python train.py --dataset="short read English sentences (LibriTTS-R)" --hop_length=160 --input="log_mel" --win_length=512 --fused_qkv=false --qk_norm=false --parallel_block=false --shared_expert=false --residual_init="none" --nesterov=true --adamw_lr_other_params=0.0013 --weight_decay=0.01
Rows from block 3, named by matrix and row number. Rows with one number belong to one attention dimension. Each number is 128 + 24 x the weight over the matrix's rms, rounded and kept within 0 to 255. All counts start at 0.
# q: attention query (model.blocks.3.attn.q.weight, 128x128), inputs 0-127
# k: attention key (model.blocks.3.attn.k.weight, 128x128), inputs 0-127
q.13 [142 156 125 122  99  82 175 130 158 133 146 127 138  79 134  98  92 120 115 121  80 141 116 144 100 139 120 149 111 171 109  99 141 168 168 132 108 131 142 139 127 123 122 129 133 133 117 147 160 133 148  89 136 133 155 104 139  95 126 106 122 137  96 154  72 138 134  78 103 113 121 121 194 158 109 168 128 111 147 148 108 132 122 125 135 151 167 110 155 127 140 100 125  88 128 133 121 159 131 133 135 103 124 113 161 147 121 141 118 118 104 118 121 145 127 123 145 142 110 110 142 152 155 104 143 116 102  98]
q.14 [123  92 145 103 147 161 123 114 151  97 121  92  94 140 109 146 124 164 113 160  93 121 133 109 157 133 128 132 110  95 163 152 140 123 149 134 132 134 153 166 119  78  92 128 163 153 152  80 145  93 130 125 167 142 113 127 115 146 118 114 190 107 118 110 147 159 126 123  95 150 132 110 131 150  85 134 144  95 148 148  91 162 101 115 114 102 115  90 100 182 115 112 156 148 138 135 160  98 107  83 141  68 189 142 158  93 155 176 149 102  95 142 111  98 158  86 133 160 142 158 150  80 159 133  94 102 142 131]
q.15 [153 187 121 132 129 113 128 137 151 118 123 140 144 184 145 109  86 140 117  88 131 144 130 152 117 141 178 117 105 111 107 141  96 148 104 180  60  94 140 122  87  75 131 141 160 101 128  81 104 118 156 114 184 157 125  84 143 131  94 141 145 115 134  93 161 154 114 102  94 153 153 160 133  95 125 129 125 106 123 108 139 140  99 126 130 190 129 112 104 110 101 160  81 139 132 134 157 146 129 140 190 108 109 147 113 131 139 129 134 156 107 130  97 136 109 135 130 116 121 105 142 151 100 142 146  95 150 100]
q.16 [107  97 105 125 117 114 153 148 125 115  77 155 122 154 110 165 148 160 111 106 131 113 103 105 146 101 109 182 109 118  98 135 124 118  93 152 121 106 133 123 141 155 173 173 133 106 116 153 131 147 103 118 156 141 124 124 139 110 103 155 118 145 165 142 120 168 123  72 129 136  82 118 101 116 165 133 128 113  81 168 123 141 151 130 121 145 145 150 151 116 119 105 144 120 140 133 134 119 101 148 123 144 143 129 129 133 133  76 188 114 137 123 149 123 122 150 117 138 105 134  96 114 112 150 130 125 176 104]
q.17 [128 119 101 176 126 126 115 143 110 133  93 123  85 138  97 142 148 131 109 113 160  95 111 135 111 121 100 159 136 168 172 147 114 128 132 152 172 150 154 141 146 129 145 106  89 160 141  97 134 116 166 153 134  88 140 165 160  78 102 151  91 107  89  89 120 125  94 133 124 126 168 102 114 107 147 112 157 118  90 110 119 145  99 101 114 123 171 156 144 158 122  67 139 154 141 147  89 170 118 134 161 118 133 131 131 111 104 160 121 132 165 159 152 128 175 151 120 132 139 115 108 134 117 153 115 150 136 147]
q.18 [122 148 119 106 133 110 132  95 119 138 139 123 131 132 153 107  73 156 120 103 151 176 150 125 184 148 141 126 145 137 152 106  90  82 146 115 135 150 110  94 117 118 142 134 194 112 115 124 144  99 163 134  86 109 129 127 113 126 119 123 138 163 109 148 125 140 133 125 116 109 132 121 112 105 129 140 176 140 101 173 156 107 140 153  98 101  94 124 118 106 114 133 118 149 133 155 195 131 116 100 129 136 153  97 113 153 143 116 133 139 100  58 111 135 100 131 154 122 140  93 169 132 143 114 146 120 102 135]
q.19 [127 172 137 135  79 101 171  98 164 125 148  95 153 110 111 125 115 104  98 129 142  88 140  44 154 120 156 144 133 129 166 115  99 116 133 152 150 176 121 128  96 137 125 118 112 175 150 136  86  96 124 128 113  93 137 137 145 168 148 134 133 132  99 159 141 114 125 116 155 144  85 136 143 128  98 159 114  99 114 155 107 155 127 126 167 159 129 131 154 110 129  84 134 159 155 118 119 120 143 120 108  90 152 103 179  76  95 124 127 145 155  92 143 131 107 126 151 121 118 126 153 140 150 149 135  85 170 143]
q.20 [115 118  95 110 129 138 114 118 144 133 146 155 130 129 118 141 121 140 131 100 109 122 181 143 178 166 142 123 130 176 136 131 151 161 144  83 133 116 117  76 120 129 126 153 121 148 102 103  76 104 143 130 137 107 173 135 163 173 101  96 129 115 159 115 136 150 135 110 115 173 107 104 107 158 137 119 120 153 170  93 116 130 151 108 155 112 145 147  76 120 153  92  95  94 125 108 128 116 123 142 150 136 129 118  95  97 115 137 148 105 158 117 136 102 134 164 153 153 110 153 130 115  78 110 108 142 142 119]
q.21 [131  98 144 115 116 136 128 130 135 104 116 111  91 129 123 154 135 144 136 130  91 138 143 103  94 105 135 134 143 136 152 129 142 120 148 140  85 128 154 191  86 116 119 140 101 117 141 123 143 129 148 152 157  71 169 142 122 116 167 114 167 133 144 141 104 154 150 125 200 147 118 136 163  81 122 173  72  88 135 118 199  79 136 139  92  75 138 131 145 148 107 114 130 106 138 108 188 123 166 146 163 129 133 156 162 111  95  91  79 102 121 178 156 112  85 119 122  91 132 108 125 113 126 169 109 115 120 127]
q.22 [109 169 130 116  93 107 100 158 107 164 113 135 154 108 145 152  70 103 132 148 157  97 125 168 152 153 149 189 127 119 124 122  63 138 143  79 152 123 127 120 102 143 166 147  83 132 132 110 103 124 125 152 122 132 138 175 135 107 156 105 119 115 149 112 171 141 107  91 117 127 122 156 151 125 124 115 121 108  86 111 140 102  78 114 145 135 146 146 100 162 132  78 156 179 121 146 124  93 136  88 104 151 168 116 130 105 133 148 139 166  95  80 146 132 153 158 127 184 129  75 163 130 141 129 129 131 136 107]
q.23 [101 142 151 114 138 129 100 169 156 144 135 136 102 117 115 118 151 119 144 115  89 156 173 130 108 108 169 104  93  59 135 175 107 132 163  87 151 121 135 147 147 138 130 144 133 102  99 142 155 116 104 131 144  92 143 155 145 142 101 106  77 100 136 115 164 140 136  99  97 138 160 133 127 131 119 138  70 138 123 105  94 127 155 143 155 165 113  91 117 141 155 150  95 126 106  97 118 126 154 135 184 117 123 110 129 133 142 130 135 143 131 143 132 123 133 127 127  79 146 109  80 146 153 129 113 185  97 160]
q.24 [116 160  91 133 177  89 142 142 131 149 139 148 166 109 155 139 113 123 128 156 151 109 115  97  85 133 129  79 140 122 126 143 129 142 114  54 164 105 130  99 122 139 129 145 146 105 126 103 166 120 164 126 134 123 100  95 109 114 158 124 149 115 101 143 130 127 144 124 122 137 163 151 119 136  98  86 125 154  89 122 124 125 143 160 146 113 146 114 114 172 132 143 164 105  98 125 135 151 145 129 116 136 142 124 102 111 113 139 127 143 112 122 127 131 146 113 168 139 144 102  73 120 130 140 146 112  83 149]
q.25 [121 172 134 145 149  97 127 131  89 125 127 103 104 141 129 138 135 124  86 135  97 112 133  77 137 120 114 171 120 137 106 126 117 114 164  81 189 105 126 116 114 135 132 166 119 159 146 155 118 145 102 127 135 108 140 110 129 127 151 109 127 110 124  78 152 137 135 123 103  88 154 130 106 126 154 125 164 119 169 196  98 104 139 134 143 127 115 100 175  91 123  99 103  90 141 142  99 125 119 150 127 180 161 122 126 157 137 170 122 131 118 120 181 119 112 109 121 120 156 176  98 160 160 108  90 114 143 123]
q.26 [124 129 149 160 113 147 107 150 157 154 110 151 131 127 121 140 129 138 109 102 107 100 147 134 134 108 117 148 135 107 162 144  91 152 116 121 178 178 152  97 163 151 157 110 145 134 156 104 129 129 113 141 120 109 140 142 100 112 130 127 151 126 127 137 127 103 144 124 135 129 154 117 124 127  98 133 133 112 120 147 134 120 114 115 129  98 107 135 108 129 144 106 109 141 120 137 115 163 103  83  88 115  96 127 124 115 151  79 112  93 147 145 148 120 169 102 122  94 156 147 120 142 131 150 139 113  96 134]
q.27 [125 108 122 116 142 149 113 156  91 127 128 115  76 142 150 156 195 158 113 109 133 129 121 148 112 117 103 125 140  95 105 113 106 118 140 170 140 115 118 137 165 118 163 136 153 135 117 171 155  81 150 114  97 116 158 131 140 119 145  88  77 115 101 116 135  99 121  69 148 106 128 117 113 126 120 151 140 112 130 114 105 106 152 130 167 191 149 118 131 156 117 187 137 139 127 146 152 137  98 108 155 110 192 112 124  97  94 167 118 124  98 135 112 144 109  83 154 131 124 114 139 121 125 141 135 121 119 147]
q.28 [117 118 152 133 109 140 106 176 169 137 126 150 109 152 147 123 137 159  95 108 165  61 143 125 141 149 116 118 109 132 119 120 161 118 108 153 115  91 163 167 127 115 135  61 193 120 159 116 167 122 112  63 112 138 160 132 157 120 138 129  97 109  94  89 147 130 175 124 173 117  91 138  73  76 115 124 133 127 142 151 131 111 138 141 114 139 145 163 108  97 114 160 144 138 133 109 177 129 148 123 100 144 118 127 124 115 109 116 122 110 108 105  99 122 124 120 144 137 158 103 108  99  93 106 123 162 226 109]
q.29 [100 144 143 104 100 134 140 119 144 100 119  98 145 146  67 132  93 123 129 129 143 130 117 118 139 150 135 138 183  91  82 120 116 135 132 140 144 145 151  94 131 116 142 117 131 128 142 120 156 144 118 141 134 110 137 117 133 123 117 122 112 136 162 122 130 129 195 120 130  82 146 128 114  93 133 154 117 116 129 125 153 124 122  92 136 130  87 106 109 139 130 141 124  80 138 165 122 162 159 114 132 117 159 128 143  85 118 130 136 150 125 115 145 144 134 120 163 131 136 110 131 115 152 141 129 137 119 101]
q.30 [153  89 114 153 186 106  95 146 137 147 160 127 150 102 143 107 113 144 168 113  98 104 129 137  89 151 137 137 153 125 165 159 115 153 124 123 137 178 122 126 138 122 170 153 123 100 109  59  97 161 159 115  97 156  89 167 134 128 118 169 137 132  85 128 125 130 153 120 105 129 136 124 129 175 114 136 135 175  98 105 103 118 140 112 162 137  97 100  93 182 126 118 136  99 103 127 131 160 133 135 127 116  97 104 103 119 127  78 114 132 123 115  92 114 160 107 149 151 112 131 131 140 100 160 110 132 141 132]
q.31 [131 106 137 193 158 125 123  97 144 122  52 128 131 126 148  78 124 103 128 101 110 154 167 127 121 168 165 134  69  78 139 117 114 150 126 146  83  84 167 161 111 126 175  83 113  89  92 129 114 128  97  92  92 159 118 148 148 186 152 145 113  78 108 132 175 127 150 188 140 136 133 162 109  96  79 159  63 154 141 133 133 135 139 137 103 121 188  87 141 120  74 107 106 121 157 129 129 116 119  96 141 140 105 125 176 158 140 154 163 139 137 106  96 141  80 134 136 153 116 136 140 143 141 120 116 172 174 141]
q.32 [187 142  98 136 156 140 129  99 103 154 109 174  67 103 121  88 127 113 118 132 125 124 127 127 163 150 124 163 137 112 128 102 139 106 151 139 119 108 102 137 138  88 126 104 147 139 105 113 142 100 100 136 146  96 108 121  94 138 180 117  89 106 123 131 168 117 121 167  63 146 144  93 139 124  96  87 174  89 139 140 187 115 128 138 136 101 165 138 119  93 147 121 157 145 162 175 137  92 139 101  99  99 113 133 131 113 114 140 148 129 131  74 113 124 125 122 125 164 114 178 139 148 123 122 150 127 137 163]
q.33 [167 109 131 102 137 131  92  69 134 132 118 151 154 142 156 143 145 159 101 130 147 104 150 117 178 102 109  91 110  97  97 163 131 123  92 102 171 120 174 119 130 112 168 103 107 116 132 154 164 149 106 165 134 143 150 177 128 171 180 131  98 138  81 144 184 134 100 113 125 134 109 175 120 109 128 124 119 165  51 123 211 102 115  94 147  97 122 156 140 131  83 135 109  88 130 142 100 104 111  93 113 139 119 105 138 136 175 125 164 133 120 133 166 113 123 116 142 171 113 101 113  92 154 139 155 103 128 161]
q.34 [142 116 130 129 134 119 156  81 181 160 114 111 107 135 133 164 120 108 145 129  99  80 129  98 120 119 109 117 178  61 158 101 108 120  92 152 140 132  96 144 130  99 142 128 145 144 142 116 141 135 134 128 127 105 165 139 121 139 143 183 139 153  93 134 148  83 152 172 148 128 123 120 136 177 149 192 132  97 116 136 135 131 129 121  94 145 136 131 102 121 140 155 166  93 104 101  70 129 175  94 162 132 128 128 150 119 102 163 149 153  85 159 138 155 127 107  94 134 111 131 120 143  92 157 124 113 173 105]
q.35 [142  92 112 127 164  95 130 119 130 164  91 129  82 158  79  93  81 155 101 134 158 118 153 120 124  96 106 136 145 108 144 136 135 117 147 114 127 169 144 140 143 126 165 147  84 136 147 137  95 120 147 126 146 110 105 131 102 138 114 125 143 150  95 125 137 162 111 126 127 125 131 145 117 111 109 116 110 145 170  82  97 118 174 143 138 115 124 151 107 137 120 153 130 103 112 143 141 165 124 107 139  85 129 107 127 121 100 137 134 161 116 145  84  79 173 148 105 132  95 154 105 109 126 166 111 131 141 181]
q.36 [ 73 168 119 163 211 163 110  56 119 156 151  90 158 162  85 152 142 131  86 100  81 130 163 114 132 113 168 133 123 103 140 131 134 123 137 101 163 108 150 134 117 133  68  62 127 105 201 136 132 106 118 110 129 104 131 135 144 142 129  99 135  96 110 137 107 135 149 112  74 134 104 121 106 146 119 133 111 113 132 126 137 152 143 172 124 143 130 129  94 144 136  84 174 201 180 125 115 141 148 142 164 135 132 107 140 110 166 111 141 145 135 103 122 145 104 106 146 139 146 111 109  92 147 152 158 156 112 109]
q.37 [153 140 148 130 130 100 115  95 149 129  90 115 141 146 141 117 119 108 124 157 104 154 138 140 106 113 167 108 145 127 130  91 113 143 138 145 113 118 145 137 121 135 145 129 129 179 134 127 137 131 151 138 103 161 140 163 147 132 136 129 114  80 139 144 141 123 142 177 156 113 127 115 146 127  93 191 111 159 119 133 129 100 127 127  81 129 131 113 109 184 133  95 101 125 148  95 130  75 133 118  87 116 103 148 155 130 149 111 136 103 112 147 131  85 121 134 154 103  67 102 130 165 110 167 134 138 139 106]
q.38 [166 120 116 112 108 156 151 122 160 110 132  89  85 157 164 108 167 139 141 139 108  82 147 151 169 102 127  88 131 116 148 148 116 152 112  97 159 120 129 129 184 135 131 101 151 167 137 133 129 111 133 170  98 120 113 146 137 162 138 135  98 114 118 138 135  93 102 153  83 126  83 124  92 126  89 121 157 175 159 110 101 117 124 157 170 101 132 107  98 160 121  92 140 160 130 159 134 126 120 142 142 155  85 143 139 128 165 107  93 132 102 131 116 114 108 134 120 105 133 105 142 148 130 160 151  98 121  75]
q.39 [155 115 100 135 125 130 135 135 112 107 136 155 130 121  97  77 130 103  89 104 130 127 138 108 132 123 130  92 154 143  72 132  75  75 101 132  73 174 183 174 106  98 128 143 156 144 109 154 156 125  93 120 116 169  75 127 118 111 154 120 106 100 146 115 162 193 119 164 166 131 114 145 149 144 111  82 189 114 118 137 126 161 126 192 142 101 159  94 135 132 161 134 123 145  91 166 105 156 131 131 104 111 150 106 106 122 116 135 134 106 135 165 119 130 159 125 102 144 161 120 117 143 168 103 170 154 135  93]
k.13 [ 87 173 168 126 139 102 125 154 143 151 162 129 123 163 139  92 162 150 110 172 131 137 109 110 135 100  96 148  99 119 141 144 125 131 144 150 106 111 143 150 140 163 133 138 155  69 133 149 123  65 123  98 134 133 132 160 153 114 162 183 117 129 149 100 142  88 128 147 113 129 100 109 179 146 120 105  87 129 128 118 111 117 138 125  77 154 139  71 167  95 129  95 120 125 144 109 185 132 110 104 129 108 128 139 101 141 122 130 139 137 125 142  78 135 127 143 132  74 129 103 154 132 137 111  90 107 110 126]
k.14 [157 153 114 132 123 168 152 139  68 108 167 100 122 120  99 127 171 144 115 122 132 156 136 155 145 137 131  89 139 110 147 114 176 127 121 118 112 129  69 109 114 121 122 108 121 152 159 114 180 135  65 127 135 134  65 138 155 136 104 117 140 139 125 137 206  95 145 118 134 168 111 201 116 123 140 139 145 166 117  96 121 103  91 166 130 146 132 161 114 112 170 112 164 151 164  94 109 169  75  86  91 111 128 120 108  95 152 123 121 111  90  78 108  87 146 136 124 126 137  99 148  91 112 130 168 142 108 155]
k.15 [ 97 137 125 128 146 127 120 125 142 103 100 169 121 100 175  86 141 161 132 130 121 118 128 160 129 125 156 139 102 112 125 117  85 111  75 136 107 163 119 137 144 137 156 122  99 132  86 146  69  90 114 140 142 121 164  94 155 110 139 148 139 113 100 131 189 114 125 160 143 116 136 157 105 150 127  61 135  95 107 114 143  90 125 104 125  93 114 137 149 128 136 177 149 141 187 151 140 163 170 130 132 133 116 152 144 133 155 125  71 118 116 136 131 136 129 156 114 120 124 122 137 146 128 115 129 114  99  98]
k.16 [125 104 114 146 170 144 138 152 163 143  89  78  98 141 120 148 160 147  98 106 151 114  87 124  81 131 106 154 121 126 134 128  92 105 122 120 116 120  94  89 161 125 121 144 141 144 119 133 123 165 118 141  95 138 152 103  97  87 107 152 147 148 137 114 142 143 131 127 112 179 127 109 132 114 140 152 111 109 143 143 103 146 129 120 124 123 156 159 136 110 123 124 173 105 109 110 178 134 109 116 114 134 105 129 125 189 150  76 146 123 134 158 165 109 103 147 133 138 136 146  96 126 112 151  81 140 147 114]
k.17 [174 100 106 125 143 177 135 165 142 143 105 122 101 150 124 143 172 104 142  96  89 108 116 141 176 101 131 122 155 117 173  96 135 133 130 123  89 128 140 156 132 127  96 144 139 124  86 135 171 104 157 140 141  96 140 144  88 148 102 145 116 151 112 173 130 134 122 137 103 118 157  81 146 152 142 146 124 136 127 127 141 102 143 136 136 118 148  83 137 159 110 140 132 132 174 161 138 101 122 113 114 119 147 105 111 109 118 112 102 151 142 167 128  70  92 136 117 125 158 167  90  82 133 133 134 109 136 119]
k.18 [120  96 132 130 139 144 111  89 114 149 102 180 194 138 118  76 120 158  97 135 157 136 145 131 129 133 167 142 100 120 100 111 122 111 109 177 121  76 164 125 127 113 100 103 100 118 130 133 158  81 162 150 129 146 114 126  71 130 131 120 169 100 115 111 105 101 121 137 159 123 149 176 112 113 144 136 148  90 121  72 143 163 152 148  97 111 104 102 164 112 130 136 156 153 120 120 138  90 127 127 132 111 116 132 126 125  94 124 134 115 152 130  90 164 118 155 162 129 119 145 130 163 142 161 134  92 101 121]
k.19 [145 114 128 112 134  92 137 134 101 115 126 128 167 164 160 121 129 155 155 128 154 138  87 143 133 144 144 121 142 121 123 165 117 154  92 137  99 136  81 132 130 112  93 128 159 124 123 139  99 115  70 115 174 150 163 109 119 172 172 102 102  99 114 114  93 116 145  85  99 120  97 108 139 140 165 179 141 142 146  79 108 120 104 148  98 138 173  97  74 141 162 103 181 134 137 106 138 139  98  97 121 133 111 125  93 123 141 116 135 162 155 118 117 116 145 127 153 149 143 131 117 125 103 153 131 130 173  86]
k.20 [174 162 133 146 106 143 124 114 164 145 125 149 160 128 119 127 145 112 149 117 102 138 119  93  77 102 150 110 118 107 128 165 139 113 120 111 149 112 148  95 184 151 112 102 145 139 160 163  89 164 116 173 113 102 130 170 111 178  96 132 131  71 100  83 146 142 163  90 154 129 122 116 129 138 137 129 136 119 119 101 126 108 122 115 128 124 151 141 121 107  97 144 138 128 112 119  85 113 101 147 131 146 143 125 125 128 140 147 144 131 122 148 117 140 153 122 127 137  87 161 148 102  94 155 106 120 168 145]
k.21 [123 127 148 140 179 125 128 135 133  96 137 149 138 128 103  84 122 132 128  92 125 164 139 162 143 169 171  61 167 141 128 148 151 120  93 149 140 147 102 150 123 100  97 107 171  98 133 108 136 106 111  84 110 193 123  72 141 139 128  99 133 128 157 165 122 153 143 111 157  94  96  75 133 142 161 126  96 149 144 137  69 141 126 139 163 125 108 169  88 126  74  64 117  81 150 123 150 153  99 117 160 131 119 119 156 103 124 148 114 139 138 162 159 129 183  90 119 142 163 102 129 140 113 160 152 141 113  81]
k.22 [140  83  95 125 161 111 139 142 128 145  80 128 130  89 136 138 116 125 127 180 139  95 140 186 131 128 133 121  75 137 130 126 143 131 199 158 168  96 179 129 122 132 158 127 133  84 229 124 147 149 147 154 126 137 151 144 136 141  81 113  96 113 149 173 135  92 108 148 113 114  72 157  99 100 101 135 122 158 143 130 162 156  98 124 129 140 119  62 122 142 118 129 137 180 124 100 107  72 104  94 136 134 132 137 132 134 160 140 126 125 143 136  86  90 107 135  83 149 135 142 152  93 115 122 149 118 162 119]
k.23 [102 122  89 131 127 136 167 158 156 139 108 139 116 137 148 141 155 134 111 129 126 168 130 119 127 153 116 106 112  82 111  90  93 113 156 117 154 108 135 132 108 160 142  70  88 143 127 123 103 118 121 117  67 112  95 105 173 159 135 136 121 135 150 166 122 172 107 145 126 163  92 135 118 127 100 129 147 148 142 125 134 122 136  89 148 116 145 152 172 159 145 120 151 126 119 119  97  87 189 119 154 112 163  84 113 135 162 115 100 127 161 154 146 141 122 116  72 163 152 132 130 126 158 102  83 136 122 109]
k.24 [105 132 134  99 142 149 146 153 108 107 135 128 135 134 116 150 122 122 106 104 125 109 120 167 129 171 136 141 138 120 111  89 140 104 114 110 133 156 168 136 118 113 156 120 129 126 145 137 112 106 145 121 108 133 142 141 155 119 119 143  93 119 170 189 103 139  91 150  82 131 129 155 136 100 111 133 182 127  97 137 118 168 154 118 101 131  76 133 165 121 128 149  98 112 158 137 111 101 115 148 127 132 127 115 146 108 159 143 111 132 127 111 115 121 155 138 114 104 146 134 133 116 138 112 149 129 154 151]
k.25 [ 97 129 152 162  99 126 123 137 146 127 130 114 100 145 129 147 149 138 126 140 131 122  98 119 129 161 147 115 130 140  93 119 113 152 162  99 134 100 132 138 152 115 123  93  77 183 135 136 133 112 118  78 117 149 130 137 148 177 142 113 153 110 137 171 114 107 117 135 119 133 133 142 129 137 163 143 106 126 114 157 192 152  93 110 120 133 152 136 126 124 120 136 158 119 114  81 136 120 167 147 121  66 111  98 133 108 138 137 191 105 163  90 197  92  79 125 141  97 105 123  94 103 120 141 144 118 119 135]
k.26 [186 111  91 130 165 127 162 175 118 164  92 145 137 157 134 139 116 137 133 136 152 161 120 105 171 116 144 110 130  77 154 150 142 123 127 112 144 120 116  96 129 128  92 114 123 109 125 126 166 117 124 129 111 154 107 150 128 122 140 105 108 152 107 140 136 129 138  86  99 157  94 116 128  87 121 135 153  94 142 110 159 121 180 149 136  69 128 133 151 121 135  91 153 163  91 127 118 143  93 105 125 131 131 130 129 124 109 115 131 114 123 113 125 102 123 124 132 129 145 127 140 143 153 126 125 123 162 111]
k.27 [ 94 131 122 144  95 168 179 170 158 146 151 135 111 136 141  91 168 145 120  94 112 131 136 133 104 114 125 112 104 146 120 144 149 119 146 105 116 157 101 118 147 142 113 141 119 136 142 133  65 133 143  88 118 149 126  97 116  84 138  91 130 122 100 105 144  95 163 142 111 124 119 113 113 156 109 161 136 118 135 122 136 144 138 146 133 162 114 187 147 149 119 166 141 138 122 126 118 108 148 115  90  86 135 113 140 121 122  82 154 134 148 102 105 107 150 158 107 131 136  98 133 156 142 122 102 163 104  98]
k.28 [ 88 115 127 117 145  99 121 146  82 100  91 152 153  79 124 112 131 124  99 122 101 116 131 151 128 155 166 140 137 180 154 138 105 117  98  99 138 135 159 128 153 159 114 137 162  92 133 127 153 173  69 108 152 175 180 122  83 107 116 138 163 115  88 114 157 141 149 108 129 157 116 134 135 109 166 133 108 116 101 130 105  52 131 125 172 137  85 131 115 145 106 160 113 110 116 148 153 180 175 122 109 124 140 100  96 109 130  42 152 128 137 111 121 142 145 182 129 124 150 118 134 166 129 134 122 102 144 138]
k.29 [117  88 110 119 133 136 123 135 129 164  94 114 131 133 113 150 141 135 111 133 147 158 138 136 113 168 158 136 140 166  95 145 177 152  94 136 138  97 163 118 134 126 167 122 108 140 122 152 128 131 104 136 117 132 150 115  85  88 123 109 111 167 117 155 107 164 144  79 150  90  98 159  97 141 128 131 113 129 128 127 121 122 132 128 158 154 134 118 136 100 156 123 152 131 147 117 103 134  82 127  91 145 126 118 129 109 143 120 132 152 121 121 124 130 130 133 100  44 124 146 135 134 127  95 121 155 150 104]
k.30 [154 131 175  60 151 164 140 123 135  87 146 132 134 120 160 122  98 129 145 125 123  87 144  99 135 119 132 146  87 107  84 126 109 118 112 122 141 169 116 131 121 183  82 160 117 143 132 133  97 151 211 125 109  84 179 129 132 125 140 134 122 124 122  81 126 112 116 109 105  95 106 159 111  89  83 119 126  76 112 109 126 154 109 102 141 147 110 133 189 166 106 183  77 122 141 127 132 119 114 123 119 123 123 114 128 167 169 128 154 102 115 103 118 135 178 152 110 124  99 157 125 165 143 103 140 157 133 154]
k.31 [140 129 126 163 140 125 101 112 137 109 130 181 148  96  87 116 128 129 128 109 149 114 147 140  85 134 150 137  65 141 139 125  97 154 146 121 130 156 118 134  81 151 130 142 127 101 135 114 137  95 120 134 140 163 103 111 142 158 138 133  93 151 132 128  90 140 137  95 106 137 117 122 143 120 159 126  72 197  95 117 150 102 115 109 126 184 159 137  75 136 119 184 133 116 110 115 139 112 221  99 120  94 106 144  92 174 132 107 137 113 139 190 140 140 126 107 117 153 116  96 128 131 109 103 168  92 101 126]
k.32 [141 138 118 141 149  97 120 121  77 154 153 168  84 113 135  81 125  90 137 153 137 100 149 103 134 101 133 157 115 147  98  72 113 153 153 139 137 125 118 162  77 117 121 140 154 112 125  78 132 120 158 152 143 135 139 117 131 128 160 105 114 134 127  94 136 128 163 136 102 113  89  86 113 106 124 116 125 133 126 123 111 126 134 157 118 123 134 118 186 109 132 162 171 109 157 165 115 115 119 106 136 166 141 190 137 121  84 193 196  82 147 107 131 139 141 128 116 185 107  96 152 124 121 133 158 110 140 143]
k.33 [167 158 141 116 161 103 123 107 104 121 126 133 129 171 102 120 160 164 110 146 130 139 169 122 106 138  96 112  68 103 117 147 103 152 134 137  96 124 184 100 124 141 130 120 115 169 117 125 126 135 127 125 107  92 163 156 122 171 138 161 116 164 116  98 195 104 119 108 118 157  90 146 113  90 118 139 143 142 114 111 164 120 141 152  95 101 105 177 153 138 141 136 138  47  53 139 129 113 131 100 102 156 131 137 135 134 124 139 110 153 106 194 168 144 142 145 150 154 113 114 121  74 148  96 115  56 132 164]
k.34 [ 98  77 120 138 126 121 134  90 161 130 127 148 157 143 141 147 148 111 164 132 100 117 158 126 170 105 103 156 149 106  95 143 111 145  97 111 120 144 132 103 143 109 141 135 135 124 113 126 131 108 128 168 141  87 157 165  95 152 115 120  95 150 122  92 139 136 137 164 132 107 141 129 125 150 157 161 146 107 140 136 132 100  94 130  89 141 102 146  97 133 126 134  99 122 154 120  87 104 165  88 124 126 156  78 138 179 151 116 175 110 120 118 137 188 145  95 128 108 144 143 101 143 111  98 136  95 181 130]
k.35 [160 130 112 105 103 101 143  89 103 121 120 154 113 139 100 127 122 116 113 138 167 118 140  83 141 116 127 135 114 132 115 133 132  86 107 109 146 158 153 147 103 120 150 165 118 177 172 146 107  89 159 112  76 144 126 101 136 122 142 117 147 103 112 153 143 145  52 128 127 135 117 124  90 141 139 111 108 170 133  94 163 139 132 157 108 122 119 158 150 157 117 154 116  91 137 162 134 125 148 135 180  83 145 124 172 161 120 117 134 127 127 119 110 141 144 146 125 113 143 136 130  96  92 104 117 100 161 164]
k.36 [ 89 135 137 150 117 108 123  94 115 141 120 142 124 139 119 131 104 163 119  86 110 168 158 150  99 146 108 119 121 102 143 101 103 104 111 122 115 114 152 117  74 127  54 111 115 116 163 136 128  83 159 141 144 150 187  96 194 127 153 115 168 134  99 140 105 166 159 144 102 120 127 109 117 108 123 119 163  95 122 148 140 100 102 120 147 158 135 117 120 137 144  85 137 125 170 151 139  97 148 131 159 110 115 118 129 151 172 138 157 144  81  91 117 150 132 164 147 137 143 110  51 125 136 124 189 198 118 131]
k.37 [129 171 135  98 146  95  74 108 104 123 115 103 135 135 121 162 105 114 138 203 134 132 141 158 139  97 115 123 137  95 148 111 142 132 163 149 146 121 101 125 119 127 129 109 118 133 114 147 118 139 147 145 118 114 185 145 120 132 148 124 107 142 132 164 148 126 120 142 140 120 158 112 125 125 134 164 126 147 139 110 126 109  76  95 112 118  80 173  83 166 126 114 128 139 147  60 130 120 124 129  80 127 109 131 161 127 101 120 126 107 154 149 139 102 123 102 161  98  84 112 157 146 122 158 128 123 146 118]
k.38 [151 192 115 114 135 125 149 151 133 102 125 126  98 162 124 123 158 125 136 135 159 123 143  99 174 113 150 129 140 110 106 123 112 143 133 134 121 105 159 152 150 126 109  93 161 148 145 165  94 115 139 187 133 125 154 104 127 155 155 130 113 112  91 110 116  90 149 162  82 147 143 142  97  91 111  99 133 159 138 104 117 130  86 124  94 148  92 142  77 154 114 106 169  71 121 142 140 146 127 197 111 183  67 175 116 128  97 154 127 133 122 100 138 131 111 150 115 136 124 118 136 168 117 120 107 118 121 102]
k.39 [147 127  88 143 163 103 121 149 143 143 137 157 123 126  80 143  99 100 125 124 164 103 164 141  98  81  94 128 138 116 118 136 145 121 136 107 128 150 147 192 152  88 109 144 124 112 154 111 136 160 127 127  74 106 125 110 114  93 151 130  83  94  96 125 119 144 132 178 126 132 137 108 130 121 158 134 177 148  77 112  84 122 157 204 143 111 169 135 153 130 121 114 125 149 115 106  82 136 155 127 149 101  97 141 142 116 128 163 100 154 159 116  92  83 132 103 132 169 115 137 158 106 175 125 145 152 111 126]